Rows from block 9, named by matrix and row number. Rows with one number belong to one attention dimension. Each number is 128 + 24 x the weight over the matrix's rms, rounded and kept within 0 to 255. All counts start at 0. Numbers have three digits each.
# v: attention query, key and value (stacked) (model.blocks.9.attn.qkv.weight, 960x320, the v third), inputs 214-319
# proj: attention output (model.blocks.9.attn.proj.weight, 320x320, transposed), outputs 214-319
v.51:107146090114162139128122163143096084154175154089104127109121127145113101174094119128139110073126128104132104136090087179114163146105113146104173104144158135139121123159127152094148116097102132145132138116069070079109151108163104083135138143093102127125154111155107078130123113164127125181136113138093138176124110137118
proj.51:130114171106133132174135111134149141096126125134108093129120117092107146149139149150087114109168168128143137170105185090156121085137134077150134112145134125153109091093141124116110122156073131170066152103165151135140179097130115148121167142118151100117120158124088120121127125118104127134140147129093122124108122169122
v.52:129128133123137088106150117138133093136119125097112162131095141151112090142113128111146125147137136110122103126104091108107128133111135143110126108117147154170137157137159140095162128127111105129139116166114112112082135115172140122099121135108105127153141107141138139121139148127122156132112147081114087139163114111125
proj.52:100136088111153173114071145175125107136151145100075100102135132119112103157126086103134153102141166121110116146104137208130132148164136082171171130130139135092105113138132144145137119121107175180126148111101148112135143162141119120120124108123111119147121085111117122126156100118096112144127103103121114131083091140101
v.53:122130091118137154141130152114107131136153142088109131137141141127127121152130151135111143111113122137128142087100110151110159128118105132114142143129121107130141111158116147098103130128116115119144141102077105096101159121156107120138130126092134140129118112170116099141142101155147130163155104142096173140129123157113
proj.53:116104183102119104150142111122132139135104120135113115124123140115120168119125149130108135127130131118142141157147141095115130121116126135137116122126097136157104105112122085138145120138102130149100118138203152152122152097137125131076189145130121130124136159151092115108146132103127149134119114114105098127126111125124
v.54:108144091118158126101134148140103100124168120087088138104104134160118102170109100114143117112127133091125144113102081141101173122116099147130148090138158144162135140159129131131164127131101111145123152150066094106086148102175112115145130124088097126155124097144104109143113166131144171158111119113108125147159119116141
proj.54:109118126118129143157100125137143134156105145119070104110135135104140130146126140134107131111122146124139116165111149131112128105174135083128124132134140142140097100120135130125143118144090136169111131122147131099131169098126108117138183113137141116131104141131076118117141140102091108152144111105113125129095108151142
v.55:100145061122180152145126168145104087135176155088086129118128138157106089149087150120153122088121132130139126117114110179133146146119091150119150106149132119151133113163122134120118135120085133167132134119060070077097153130144093113166133113115094119157133107155106079143132131148123104172144112126103156162135116159115
proj.55:138102163129129107191135117143153118126103130127122072124133113102138145125121135130109113121147129141134129151145179078132112106152098099118121137111111145192118085090143116150129126176097135148064140120202142157154170065098096144077184152111129083111102156147110101101130125100105155139139134111091126118147143176135
v.56:149140119170074133160106145105112158144123144154171108141184097122152143115162143134097127111113111184104111126135114154128122131093160102104135128128147119064092135095110144105108152125170113109148123112135151101153118119095099127122142160144139145082149173132161122115105074148121100117132136162122158162107130120114
proj.56:158129192125102090106189158127144158082147110165174181146099103113089125124146114140128126161163125129118145143135117074163106117096126179127108118109138131126189161115126106096129162117154126101127139114139155198113122150117146136111107129120145136131122130127133137106091134155185181112131145149114141122134182113101
v.57:116098153116123143158148122157149123133101117140117121146124125122098134129146106135137098148165155106114094155153141097149147132143119140182082143130120124120105143107144123124150120138117151164115133118156126175144112149090136107116123114129137136153121141083112151142132132099091135070164176083160125095139114155135
proj.57:156128064156145132100080114074103125153149132127154139100139127152203114129130134095110142146108145145151164122099145149123160121122132109109115161139133153126169130154100129148116141122133107104171106124108101124160126117149131147145069088126117116121151087153137093135137116148145094142106128158130133136147115114104
v.58:167111158157089129165105105123139188150112122136160094125152109091121167090149136130097120125133120174109098135158137126174113117105186107131111167118123103066108147086153120132114147144149127105110129120183156146173127154092132146125142126139141146092158163098137126096107059133118121103127124152159147131092106116140
proj.58:172155168144125091100170147071137115089155122175173148185116119138105122113134137101137143187126117107143124095135091114150115116112117183121120110126122117129192179129111132104137145116166119084144116145117133122119119151122143139109090114115131152146135083147139157137123142164179159112121116148135118116129152099103
v.59:109159093142163169145102159117081135166189130098108109106153150132127098150128146128145109081116137130112126094106111186132166136106128113115177102134142121114131112178120154108119123123114115152136108110065071080128153150115114127143146116106095138137131137162113067112125117132139097172144101150090139176112104134128
proj.59:134116169121096112188164117120151117092108124138132111147147119122129151124118140139101157156154128095130151140154172074163091115125096111116123114139088127181130094088149101125112119173101126144088136117221147148110199096115120154091186141102136113121148154155090113113142139105137145132140152108107135135139159138140
v.60:125121182113107131155119113133140182115079116164158138153142138098148163089157125143097141152122126131122140146152159089147093147132125132156082176118106128120124110080126096135114109131154139101119106125178184186137116129097147153115144118138154139122124160098169133136121116113141111071127137133160139091112117121128
proj.60:147113139150123140080143128115132119145118112153179170159139121162141125115120108096173118140105104126142125088151091136106139148119121180135111124110107122090129171170104126127146142119178142080168126126106095123113096156126154140126086117134148154135126106116147128151133140132150120094144139149124134147154121077118
v.61:140157095108136140135115176121096120132172133132113115109150126139120151140102106144124150102107127132119162092119127171130120123119102136099174107163129116124142099136111126113103136114130122135133126090104099086131147111147111111167139121115126132107151136158110100153111115158149122173121117125096137148117143103103
proj.61:118132180146121128177164125151158135142079101122106121134116142103104134103140163143114095112143127113107119140146133104138136106102115101133110131155128147159110106110132137109130144140113115152103122128172131154107144092124124124113184152129116104105121192110107124106115122113120112119155118119122157134145135156124
v.62:125153122143163124092134126132100110139145133093120133115140128157124085136121141109145117107134117121126122127102086142120157145122118123109173119123160141161124149129138129098121134109112085128138136144076099094085136104190103115135121128112103132107138096167126124121110126145158131151124102098127138171146128127134
proj.62:109122161082121123154100122141114133115135137101070090105121113108100138121115104140149146128135171102115136150139127153124103115163121107161162094145139113120119100087133117121160130159122143193105143132153164132148171150123131128094144138092138104137112117122085135119158144090095165158136142105119098122104101134139
v.63:082125064100171179112100158150099099113192100126116130112092133117116131169082105155158121104094162100134168105140139154132156131154085180142138088149100125161150122179122135137131106116111137149128163082088119135143133138119135121158121122139128111156128098125087102172128179156126148182139124141106113127100133129149
proj.63:138141116141131129170154107110146104168055132127135090107142128093174169118133211137067117081115106134130123154118168084132152099148095081102091124136108167181094092146153139133132113132074119142124134141187068113121152053111089131122184136145124113114110211133088105130139119133100092142126137128137137120167135180145
v.64:116123100128166149134158146137140169192128129092140150121132175097180096151110160090136112092102146115129155106140105146111112129076154135093168133140143135170116091110120145093163177111099115164158135139121095125080121160135131121133137131168107136105123116163165126121121153164133064104098118125141117171161122125145
proj.64:121101146095125144157164110165099125102081138092107110148120129074093114143127122091196108135156087085117113135164136154130114127140093119159128159129108115144102122133131119104148129161116168156142122118142138120097191138118123079090170186125121174164112143162118170146107134109068105107139135117183155148132079094138
v.65:148171085109115082129134151112106110117106153146112096149152132148083113092108111106104176113130117123110115140079153131127100122146129126143121156147124149083104133117174144131084065138168097051110144128133130108123117129144124143149107122111134109113141148129116134114099091094136171153149130134126175129133154142132
proj.65:122150112164156106063117139117133123112160134146114194098113112181117140137112132105073142133091177130127157057120097117114116098107118173101132055118176103114155109118116133146103123117134144109140144138110152119121092136127162151132113114094146100130116081134142117123094119157216159127125130144068151109104152145140
v.66:147156094124121067119132132120137121091108131163125112127143114158091122085134117111079184116122118130103124123115173140124107130174137133162109139123133120064111105153191131131093083130153105045121143139152162135117100130147139157151100111109145108120135157112130155118101082099147162140154109150098173103131164151100
proj.66:128126127136148094034116147138126113141149158139127178098114121168125134140131091128106137148097164127131157060105071115141140104118133180119143059138173098124157109115107116124115117127149141099131142131108161102110070134121160147115076124107134125087120091162133114124103127133225157133135110136078141124130142141121
v.67:100117185147088171078149115129149105113137142140138159080071128107130141113131139138139117165067105120098166123169136118167122122132112117100117099094111111185189115152067082186162151180108162153133129106116117130178161124119175184130139160119159159109098149177107100095100189117116133124079104160164124119105103109167
proj.67:104113136105106169167082102121137110197138152146150062132146127108143120098124118104171101081103107114155114141123079153141138145155162139142111202136126104143092130156124138114135140136107145095110104130206047123159126118129034144104116127151090137128128151163125108136180142143085103135163112145154114137112055178148
v.68:147155087111125085166119149125129109119107112145110081168145112154095115143141110103111155144173143143142092132082136154143143131170127123176104159134126136066096145136172173087095070095172121087123130112132136116112136143151090123131107113113095147119145134091120175148160072135141167135168149121103153132135159118108
proj.68:133131084169177095079127153095107148131157113140114184122132133167139131121104165146080150123110145140136134127119137133144119081095103120095133046135166145108151124130139124128094130102140104140139150135078171124086096136144165143182129092159148088145117095091116133112110124124177153115112151100082153136122171099129
v.69:155165142106086089144128112104120115073105161147122115109144107157106154109130098135118160157133122147126103138101149098142099126147106108136093156120127139114125143115139130158084082158158096086122134106140152127139138109165136149142126143109165107112123140141120136104104108084131170144148134136118142119102165106125
proj.69:140133109163146117064103108085149131122182135142114148074116140200127145139126118129086164110090142145145150102115137093138141105139153121126119091111181096101143097118124131163102120124143139124126133133132155123163069128118140158112074114107150110124120079121125112116131132119173138113134123171053110106083122192133
v.70:159139118115107094141113114125125106070125142154112111116117093171090173096148092149094162145126124134140129137135177111144127119180108106149093131125112138104143148136141135166077098158159133092083145092152157134150147115116143150123119116112144111117135160123094136120111097092118184166154112148103151091132149129134
proj.70:132120111161120132089097136095151128139150128136136145109142142166128128112141135141078166122086141141138139089118119117132125120137150141107133090111166100117151115127123120139116097133133098102125155132119139141131071118136150176142084089112150121101132133118111117118134143138202145131105104119098111139124173171124
v.71:111100139131130153119136138128127156166129133109125154134131164086167109154114145091143114131105124127132151098142089136114118144101156138101156138111135141161111124106093129095177164097108141182162121155105101114098113138130122124128135140147108155130116108146170124147159174167117054103097134129145094158132113130135
proj.71:105102141100107134179140121143106129132096100096102099153140104061135133130133102104201118149177112090111122182154134165140103156139124113146101160138104128128096157153128145085160137131134137163148106096117108125132169141124100060119174171122103159180109152160128145153123124115056101122126143118172140138145079114130
v.72:169145090112114085154116123121114114128103114150105100148170111167105134130109102113104163131174131149134091151087157158121137110156141107163109142168144141072121116106179156098112107100153098093112121124148131138126115133138095126127099108125108104131140129087122146134134074105128162129152144127110160130150135138101
proj.72:151149104165146075100134130135111138116142114126122184102107144161117111131115150128086168149108139131122161108111150117123114099104111142107133078110135144127173143110141120140098122140121109136141161132081170118105095115130191151157115088145147125111141129124121117128111111146183154099095119122093128140139178114129
v.73:092092128142166149132123115145144154158148118112147168129107173101155107151111157126164088102105136124142139113158094146114131135104151147088147127129136136178124114112093118124167156115109152183133111139103105123101117132111136097138122143156100131133135094127142100121128173145135093106092115127151090143119099126149
proj.73:102119158087117145186133125136109119102104124104107067166118128084106137137124123115177114138173088117114107147137150126126099152116098118160123185124101114153118134129116114131164138148127131140129114112118115147145179120112113078131168145136132149172121138124131149143142140100065098134124125120167126138156082109131
v.74:149140160114105136133098117121104081064153133150106086121100090152092184114165106163129129149149131135159112146120147110156138119169112127159102103127105136129159166143124140156102112158159141125100152098164135141185150121108125144130135159088151145129112110092067123132128139118101169132154148120117131102119125119130
proj.74:149140122165130121128098110110154108139139123143152147112130124144159126118109151138069161084083146178144124119111115086126159140130128125120130130110145106116140087141140138161127136108121114105105148140143137139161088108124114163158104083150134082081115142095118090098144136139154141137110104151100139111105160158146
v.75:161181092137093058123173114120131136124052152137150112120155148134121090086117146089110151127132137144095142118098140139107105125139137136129135166132128130104105126124180112118084089135124078053139118150127133137087095124172143155146109124119164117092152168138151150085074061108166146127115089166131173120138159151127
proj.75:136118110124163098039138158125129116102168125154102174110101103202077128129146083095117142139125168113135140042122080132152127092145133192123144055121168095113169121147103113115121118118139144120136132132124160112100116156125173157096102136048125141149131080191133138163141137161215142144153150162058124115128134114119
v.76:120146089134144110135147149129144160176104110100124146150155163116157078131092150048136116113133122145120160129107081162111141164118126149110164184149151134129109110111147149062131144077141098110160096152104104117060115154160125087139096098156087123119145142148164139119135102152143084107111133129133141164161142150117
proj.76:139115135082144116133166152162082152078093125086087148135113157108099128132119104100159107159179137073101146120153147171150116112125125138151136108120119159124129145127126134078117154157129153138165125122085171099089157147159152075125128160106129153187118096139122151148110132097125111116149151126151113135150094072105
v.77:106114184125162151127127088117131147099136134115138167112105142106158146103120153165145094117078144105126156142149142083090111096111108138106144100131112147185165120132100128143155156154070144151105137153141134141108127123126158149107115138123150111132107098139124103140113168116119131107098121147105096123127096162131
proj.77:107119154119065155151131124168179134103109106127108108164119103117119130110145113116166144152140117159098127120143136131114148166128135121165142159141089105136091132120130121162167142133139144115086135132162127178183132143109115129082129171141139157094130153150148140131163103130080145143116103099169138123120100129111
v.78:143096066128144118163128145153143150186127078110116109178155165128146088162122133069134118093194152144126089127096082183116168167117167134129153174140145117091088135111158163072158130079158108127148111149109115126090105131126095070134120104154086134128154119090134169151179111142142072114125169098121125169136112131132
proj.78:131114095105170098133174139135055149101090124071092133132098125088151124141103162154112106139165113135107137172123186163128094117129111099110130111138104175126154176120170145109133137126102140167157123100048158133084165141147143061183141135165115128171117136094127173144094133122115096132136152096163122141168180068133
v.79:167150103106108108148117152140120085094118117157088104139132084146085133135133113126120180145155114136125099156101159135155116124182129110146113133124122111092114144128130131138111085139157129098103142097148144138153144106143114150108126135106126130115133153118090156117137085098136161162143133108122173114111138088122
proj.79:133153103173150107084098133098111133151152121141137160082141106178152111108129137146055142092083168138143141113106131103141146119103155125090148108140162140110162133113148133152092117096116102121155134114121120106110089140140127160162099081155132086101122108112132099119095131140157119129113110154081129134085149182138
v.80:161162122125074083097150132133139119093090124141106105145162134149099125118141114093102188119138121138114157128100160129142123151151120109142130162102128145105144115135153132136100075129149103063145108138115145108129111122147145154133127138104162145100148170151159136105099092114149166134118099124150156106141169110138
proj.80:115157104156155123061109117111119134159198172152134148099138100169119135112150095119102141097116176108153125092109087139133136108126132170125149107137190118082140118136141136087099115142131147118146142133134152101102079158130113147133097106110133115128149093154127113151118110132198151133140148141091131119079116155140
v.81:111146163133089102086174098112131124103104169113167132058101113123127131088118147106137119137084110113100157120134138107125085128106132141102126109115114156190172115143076085164127129178096119129121113112138143130154118107161171157144129150104161102101102135151114092099075164117142131117077089157126140098117123107164
proj.81:130127151082129164126099106143169124158151140129117100126128128161096143138143077112154138096115138088143140082129081139129169126150156158149112159130145106121108104153107125107117134136128156122093139164173097110157125135142090183088102133083111143109127126181134122141160141150135123147135136146112144141109072175121
v.82:100125163141110137107148078124112134107145145103178154062090134116138121115113139155144091124064112113115161116151127106129111115102111167099125099117099142196172128136090079167136157166081134140136148144145141153137132110114148159130151163146171127109093128157114090114074172116132128112074103165140109120121113123139
proj.82:117132144086115154156128126150181121156116121148131073161145136117097139140152111090165143107132094143124130094152106112127128173155143131166110182145093081136103108174120130117165112140131142113083118140194091146189151130133085147084112167084108148117138164163135097129184136149099142138121117152128127137111060149102
v.83:136114128119085124131110134123135103061148130144093095136085080153108175120170114177107139158154107149136109155132160110143144116163121101170073093138092133083148163130114120166092089176172163123097154073158146156185129106108122141116126149111146127140120134103090145137143117123110188151174135133116136109104142101138
proj.83:131130103182125142098123114099170139189155124138143138109150114174161129121114153158085160107060139144158146145103121136130173118099167103096125112137129139118124117129119138142109146092110103105117142151116117139137071129104134144181114077151126082075141141097096107115127118157166126129108124141119107106109157152132
v.84:108152163165097109081181099136155171159109144110149166097143175120156099089115170069127136120091132120101182096131102123129113151096134156076140136092109121185123092151092098143155141145083101133161127157100125100095131136164151153130140148142148138088105149185159105116088155138157097101078092147159153113120153097152
proj.84:111105119073121157146120143138088129146123124110116100138131126123092134135144072102172118107141122098143128111149090155145116141147156170153123150123165100107121138147110150088158130135137171117115112119171093091112163153115074123076112165098122139164146094188146129152141152134130105138172134157122131141110043160118
v.85:115123189149104141100150099110142145136154152115154168077104140114161153113130153140160115130089124118098174102166125107145120134095121115088119106114113141225186104161066072154136171176086157153151121118116116121157141126131157143135137136139161123141086138161144096128120193114104129122090116143154088121127129116141
proj.85:127114138093086184153125105123143131174135150129151071138155146106115137117163077129164112099143109112151138132150092135156134146165192130164104202121125122137082109120132133103146110151145140131082118152208075133163129122121083163063129136115092159126137140143135122128163139137103121128133116154159132127111056176114
v.86:098123133144154158122151107136127164167113137096160176093150186084147096116115157091141085092105124121129164108132095130114112131086123144081173116106122125194132096114095112138161177143083124151155115151099106127090117128150141114124127124137140113125115119155160097122098162156129067088085096128142123139149110144145
proj.86:126106158093092136157138122164124120094101133120128086166134114070082131129141107084198122127149114105125109107176133124106101132157117129160131183142109112125096120150102139092144133138125160135121114115138108133131186134130095093092165158099137174162131150176156142148145126125086097123155127117163141149121085128126
v.87:131131090151147133136164118134129183185072108119160147153155185095149083135089148090139127098118146135104145111136087153112137136089134135079151169134143133145112107118142135074143137094113085111159120176101107112065098158176126095136130110164106123105155155141191114114132118147160059122112090139127139167170127158140
proj.87:138125131075126109123147138162105136084120111097109133161134134097082145149117092084166106156169097109105142095173128154130105134139100160135148132119110131129151149155119131082148131141135176151144098101089146110103158139147145103110154172087120171172126112163157163160142134117122139112130144131137144117153090065111
v.88:089121134150164144114154109125107149150123140118173175096129146100141104124100144109123077117105153105115129120123098132111117136074114156112172128139146127155138111110117109107142144113089109138139133169112132132113103135129146128136122131133111118135121106156145100124131158157129107102109118130129116145158110154112
proj.88:132133139109120132140144131147140136096103121120120096151133130089108140148149088111182103167171096115120116107176130145114106149153101155153123160120126112141124116140120136137153119129147150132096113125153151149129142142110151109082151184087125128159134129138124136147141129117094147128124116116153150118131094099088
v.89:132140189150049091093171108129147154119096132115160164121132133135166130126152134107119151135079118153099155110136140100149092154122137102073123158076126107175157117119066071166144128162117131125161085106139134125159128119165169167148152151120198155128091172179148142114119155123121122113070116159197138101115174093156
proj.89:139126110127116143116088115092093126184178129154108118086153132153116114108148080127131139119136142119147132112125080153158149115153170139169121177121164123109111131150143144080116125156155152117125100118165119126150097144136055151104059136117102137135163085168146134119150144124143113136158110165131083104103073179142
v.90:082113143138138164112136124150114147168145142098144180115134155113166086121094145103133093125102126109127152119160087130109120150091124162076171111106126147189125119109089125132157159133078141168157138151110097111092128121134136137116125149150133138103137121156145089138137167150119082112093121130143101141137117142129
proj.90:111107147077123156168130105163123140129111111087115083176133118063092123138136093105198084112150118091132100146171145133128106135122134121162101192116097113126098140150126137094137153163121168149134117097178115115140183145125086102093168188116114163164131143165141128161119126108064084124131144153170132117134065125126
v.91:143093126110133158141094142133125080109189119153078103140088096149093180153147092195133124156159104146153081158145137117156152113174134088164084110120102118107148142136125148160118108144174188147090131084162139137174156102080117148105140145113119144168118095098086155138169124133111157150168174095124100099090119125137
proj.91:151125113167151134153140134066159152177123136151147137124148124137183120110138204174067121100108148152114136200073144112145137154110135084093133135145108138121141148111139126164100127104106092115128142103112097152148110116136110140197150074202108105087114173065090111101111113149105123129101121098132133132115180136159
v.92:101117139140157166110128118129116132127151138110150176085095133111143111124119144152149092115099143110142125136140115115136122116095136153109158087118119143201134116121081118117171161143090133174122133124118107115108123122116150116122150164143129117134125093139128100124121194151119111099106143125130095157121098116158
proj.92:129125140115106160177125104161115133117102118133120061165141130068118141131133108139157089138149099116130127161164148109118113150137106108151098196122106132162083125134112145139133147157132132144109104130167087154162183109121110106113173159138121154137116151118117113136134120099046096123128143130166149125123073128107
v.93:109163176124090123103133090117123124068131163133181154075102114120129169079120136151124128151079118101116140115155152102145084089125126134124121085095104132160158144150096085172122136178095118147129141132136142160180148102104166178143126151124191103110090121165117101098068153118134145118107111173120120090107135137141
proj.93:121140147111090173116119119153180124142165147159134101119136108145102151125132091104158140113124116152152141079128069090102147136156161150147122157125146088139109079166107116138120120134127119115110121149198091120171110111134118166074110139074105128090132123162140119134158126161135154144148103158112148123104083164130
v.94:120129165137128160124141116139125180160112119096140173120141181108176110135101179106126121101098132132102159113134121117124131146099120150073149143107147126173123108109096092125156168113096119153172118158110126111096116151155127130118120116144149134120109126178170124131135166130121073107095100144140112136130138144152
proj.94:110128139080081152148130130155106121123124120125131078152121118091111148116146087099208105148164095108100133118156109160128118166140144132167126174122093104127099148143118128098165111150144176129141081124143105105148162142128110108079138181112107182161152133153158156130148140110095099135124132140156136136142061105109
v.95:113115149114098122129098124105129085068173156153126100092085077160085168097148104194132143142119130122155122142150171095138128096150121129173090078115110119101146140156120121180115111162139128137103143089167149165191154130083160144129144150111149135148123113122072131120118127118107183135158132149113119105115129105143
proj.95:150156117178128150131132106116179097165127133167174143122135124169155111125123142138092132113069144167146131144089106090109152150115137137097122128143148111142117105129103153176111105110117099095114153155135114126158093116119132196136103075133123108065126169109122095117148120154136130149119110112104136128120161163134
v.96:092097119133197196144103117138122097104179129127125120102098108121100159134132110198151079122129154115148114131143114130130139098109110165155142067149111108123112136153139156136145146120086156185105151115122115137143136142085119103129128143140099104168137070100081104127126153141079124116119155117117088146133081140140
proj.96:123104152132122124196170132162189120113052131121148092169109140076142115123134157166129108118123098144134109173131174120130141157093081127104111151124080143170105115122110144170156151140110116121132117137131099148147147089134145139136192135167124104116106175108125117109124141130089130113121112089147139127181157096109
v.97:156136141104091144140117126144140094081160119155094087115097092162085163148167107166111150142141126129128107129135148104146143127169131086154107110140122108093151126143112119159120118148143149119109144082142133121183135104111132146104140153094129135142130130106074150142149129092105176130170141132119128116103139105115
proj.97:144132115156146137137125125090144122173143152139157150121133114156181124117131188177061156100098156167155138163086140127131132141102136094110139140136142144106117114091143147169112119085103078113113131122107106131140085114133109149180100086160123120079133128089100089128127128156148140120128110132131115121102150147150
v.98:137154112141124077116156115129108175151062143121178161124173173101131092088105149074116107113134153122115160133096124149079115121107140153096154169157130150113107107104165125111127132115108069068172137183109123133060096150159114095163106111162125088098143146156174130122078111143155109114098090164133163143158147165127
proj.98:116112145078144107071135153197104123053121122122073149143106127156042146131137081096149131140144099082107148041179108151121115094151108181144167110120136101128136111166099138097156129159169167127105140134098170092103139149131181112081112174054156160147155081202132165133144107132182145141149139126084132129131124087113
v.99:145121145134100127111118123122121095082163139147092116105079071154104182126165100181110167153123112134140128143128167096163138096156105087157074100121120130134142135163096114162097126159158165142093116068166149142201157103097165165115152126100172142128118124114102135113140136100103168142163120145125131099104123111135
proj.99:129138096167106149116100116085156149195164139159171126110138121174162123106141164147072169086058145154159121146082093137132140157133165117100143138119143122131121106115134147162102111088150094091123148133149112143159064131140097169162104082180127092078145146112106101103148122157172133136106125119107108146108154188132
v.100:084114168128133118109167099108113151121113147125165171082116156105148128109116168106125090107083119114111173118151130123124093130081131149099137132107118122178143133134118099154152163154072114126143131171119122142118112145146144127138129146125158103106126132152140091125104173135152096105103108132121118121130131148153
proj.100:135122150094085122149133140162131117102125111148105087167127107132084148122145079115172128134133099109116111097168106111124128144161121132143099159130108108138116140135112115114165133128156150145106129125153122135156159133127119143084138177093116134143141150149154144143149137104124117132137102146142143143136094125109
v.101:115108122138181157115144112122113163172146127115156163096122145081121094121115149128145073106109151112132140109124121122118114105074139187118161101156129123123126122118163131133157169112085116128128149170123113139106109159118127123143113120134125099121116101122131099141104135154131115100102136134126096157154110152141
proj.101:128110152071136133153161120189134115069081101117105126193115121091114123161131110110155125134157088111104113101189118119122112158122101155113135134127095135172127117153106142128170146127145152150100143127153130125145165138122151126089152171113135135152125159142137138138155123128094121147139134105140146120174120091095
v.102:161128094098080116129131158134138091104127122159099095150114083152089130118155086130108158162167112124128112126133157122157145133189115102181090144112098133088135146128133141153102076130154130109088144093151127109155138121118134129129138127102119162117145155112102166135133101123139186142146155130131170115108149119125
proj.102:144159100163131141108110139092127129163163149125134153075138133179151129126100151153084139100102169155133123116079120119147152110112143122095151097141148152101144129112133143120093111109128109125130140117129112118093074126133115133182086090140131082106132102076095114112107119136177127134105134134088123137115165145165
v.103:135145114099139136136083117121119087069174138144092098118107088153094156116127089196128104148154110121137109150115145119135134098148102137194126078145091138101142149152161137163125098170127154149076160111137153162172154126075133150110125140096127136130117096089084122121138128118095202141147155120116132122112093121115
proj.103:130143118181135116113141115137196132154124118151141136105132103139146145134136168151066126125101140155144108127106126089108141142085131111086137113106123120159117088110141130194127140115119076117106150135141123158137114128110151181166150100144131082097127152080106099126115109135124162108120127123099145112134173135131
v.104:115103108125178134153127154141130144201101121098154160136167176089155083148096153078144095092143149120122124117126086170108127152079129150099183156140155122150107116097118123072162136086121108137169115165121111112080105136146094106135132127157100135111124114137178136132135126137152077112100127105144131158148115140140
proj.104:136135144079125135172159128165092140093095112104098117172101130101090115142143113124162098146193098088101129138164175154133117116133097119165119117127110147141112152129151109103144149157101140163125112128101127118119169131131120090103158181127134161190119130140115147161126141099085100103125136147156150139163128072131
v.105:154137093156116110112173137130134177190073110108115153159178181119153066136118149037126129091137135141080171121126090173093131175106145134090167188126160137148086103101113121092123130069116088093183115179101117088066109137177106119131117111165101126112152166148188148118138112138151082123080101139156168143165153111132
proj.105:117108112102143112106140149137054136103142126070081138131128132099090152131136067106183120138156126057126128090142141178148104113120135164139129122124141149096121161132140149043122144133128162131146102123103136100067153148126117065095128169103110142186108063183143155162117134125127104133142156140121135141118073108129
v.106:106096136112206199156103122135120083128171118142127117136101124139108141174139116195154066116134144098158081163122112115148162111113137150143141097160139130132111172126130153127157157135116145188085160097120129147148156120071112105120126151153105123140122059103084109135131159131091123142134152110120098161137081152126
proj.106:122113122146128120179163098152163127104066114133138095176115112093166100144098154160135099112115104180115106163146165102098114167090074119112118139135096147151124140139113133198125159132104102120133147129119118167166145088114133127140198113177143097135135176075128106097122115121059116120102116095141150138155141106126
v.107:140133082121152088153109137140139115124122125147092079160140116155108117146123116099094147131160128138138117147095138146133125126148143111146137168146117108044100147104191156116102077095163104092121116136128139107123122135147104111130111119118117109130156148089134138144127067138150164155157139125103167135141141114121
proj.107:136149117179170087088130132126100137115146154134118184116118104177114114129132154123073143139111173147123138099107146118108128092107088151093165065134154126120169146126124143115119134123111115136168143134061172109082088139128176121169130092120157101138122113102140156141091104139186155097128139129076143119124193118119
v.108:113129147138142130110154115107115167111116153128182163091132161105146127097128170142124098113081120100118156128129143113086098112115120146104139092135129157195150109151133128139120176164059116130117131138143149139112118143130159139123101115144140109114096109171131100121098156137133099099116096147115107117144110156118
proj.108:116115172085095127140149114190153105097119123127128112170130127108093123135148084115163150146135091109104145098157081119122143144139130137166128151144090085139092118144116109125166116164161167125113136127169134155155152123132142141057127169086150167083137169153134147122161139113132160144106135127155147143129110122104
v.109:097101130122166150128151124133107169151108120105139165136129150087152101133102159111141100125097142105136136097131100145089123140092136151102150119131152152175129129104121132096139167112095131155150127175115113131100107150152131107116112119143101116132133099133166112122147137144140089104123111117101093143155135152129
proj.109:111130144086093134172146119155101146089112101105085106169129112093093121137130089098181115154185091124091147138176133140109123133135118115157137142121118136148129140153117103114167147154145166164105123138123152158141153145129140120104149188105141153137138136132140167144141119103073142121104141107164149124136111100116
v.110:112140117151164110139130141119108164181090127093147162147161160108154101141109159079134097117149140112122147131124084135107123147093132164119173164136149139112103121093152140068150153079126100116158119156114111120073101152171109095136119124149122105099133132122155124147113120143150103123101110127133132152164132164131
proj.110:133136139076122117133147135164092143058122099102092122179131136128066137129138112103174097175177114110100142112185152139121126125145108146159135117143112136122133127147123123105168129144129147138126131122096151117103163152125149101080137178096136146185135132145140150143134134103134133108123153117122137115149125053125
v.111:115119079106202172151069149127118086143155108151091076150126126127095141178118093178150094103174144116175079162107127140160169107130146134170122111160137106049096175111167190115139127107162151155094155110121108167136119129072086087132120128143081130149137090049108147165170101136099131119160192090100103181131085145128
proj.111:137137111137160107153154117120153114101083103127139146156116148116175129153130173155092122120143127150117120161125159129111108132117060106092114101128101143165147126139130139163124153096096106141120157133090146126137150085127160094188177082176140116149114181082142116144104143125091114120114126099143149137160195062129
v.112:159156117141070063083188136116147185132072129092132133132162151118131082115091143045103183103110131122087161103114115150113091171113133137112163156131134137136117104113119115122118113110131101065147100158110131098099112108184127120137104142134132133075140185168177138110091083125181098130074081136151180132152164115140
proj.112:104135129088149147083104147146063128126182151117092153117151116149084150132117072090156134133131151084123139071137099168143126095158136166165133097138196112109121112159148155072143120156118169122143124129130137084078131182140131102118086146073137149164112053193147153146129136132184129148154152168113142112106056131129
v.113:179151107131115087133113130131126119085124117152107114165127101167118137118144098125103169150153119135113108128133158131138135117183131105155080167136116123092108149132139135150068088124185141095119117102147147151167130115133117152134125107098143141122138166121130159117138093116123148137165116125126156121133141122103
proj.113:135118100165135103068125130078122113155159120127154188084126136174128139138138135145071140120112167141116132121091105137151135096134131116103152078139146113094146120122147105130104114100125105104151128142090136134102061127146165160145107078139151117105122098122125114102120116129200140119122118129097107118092170152136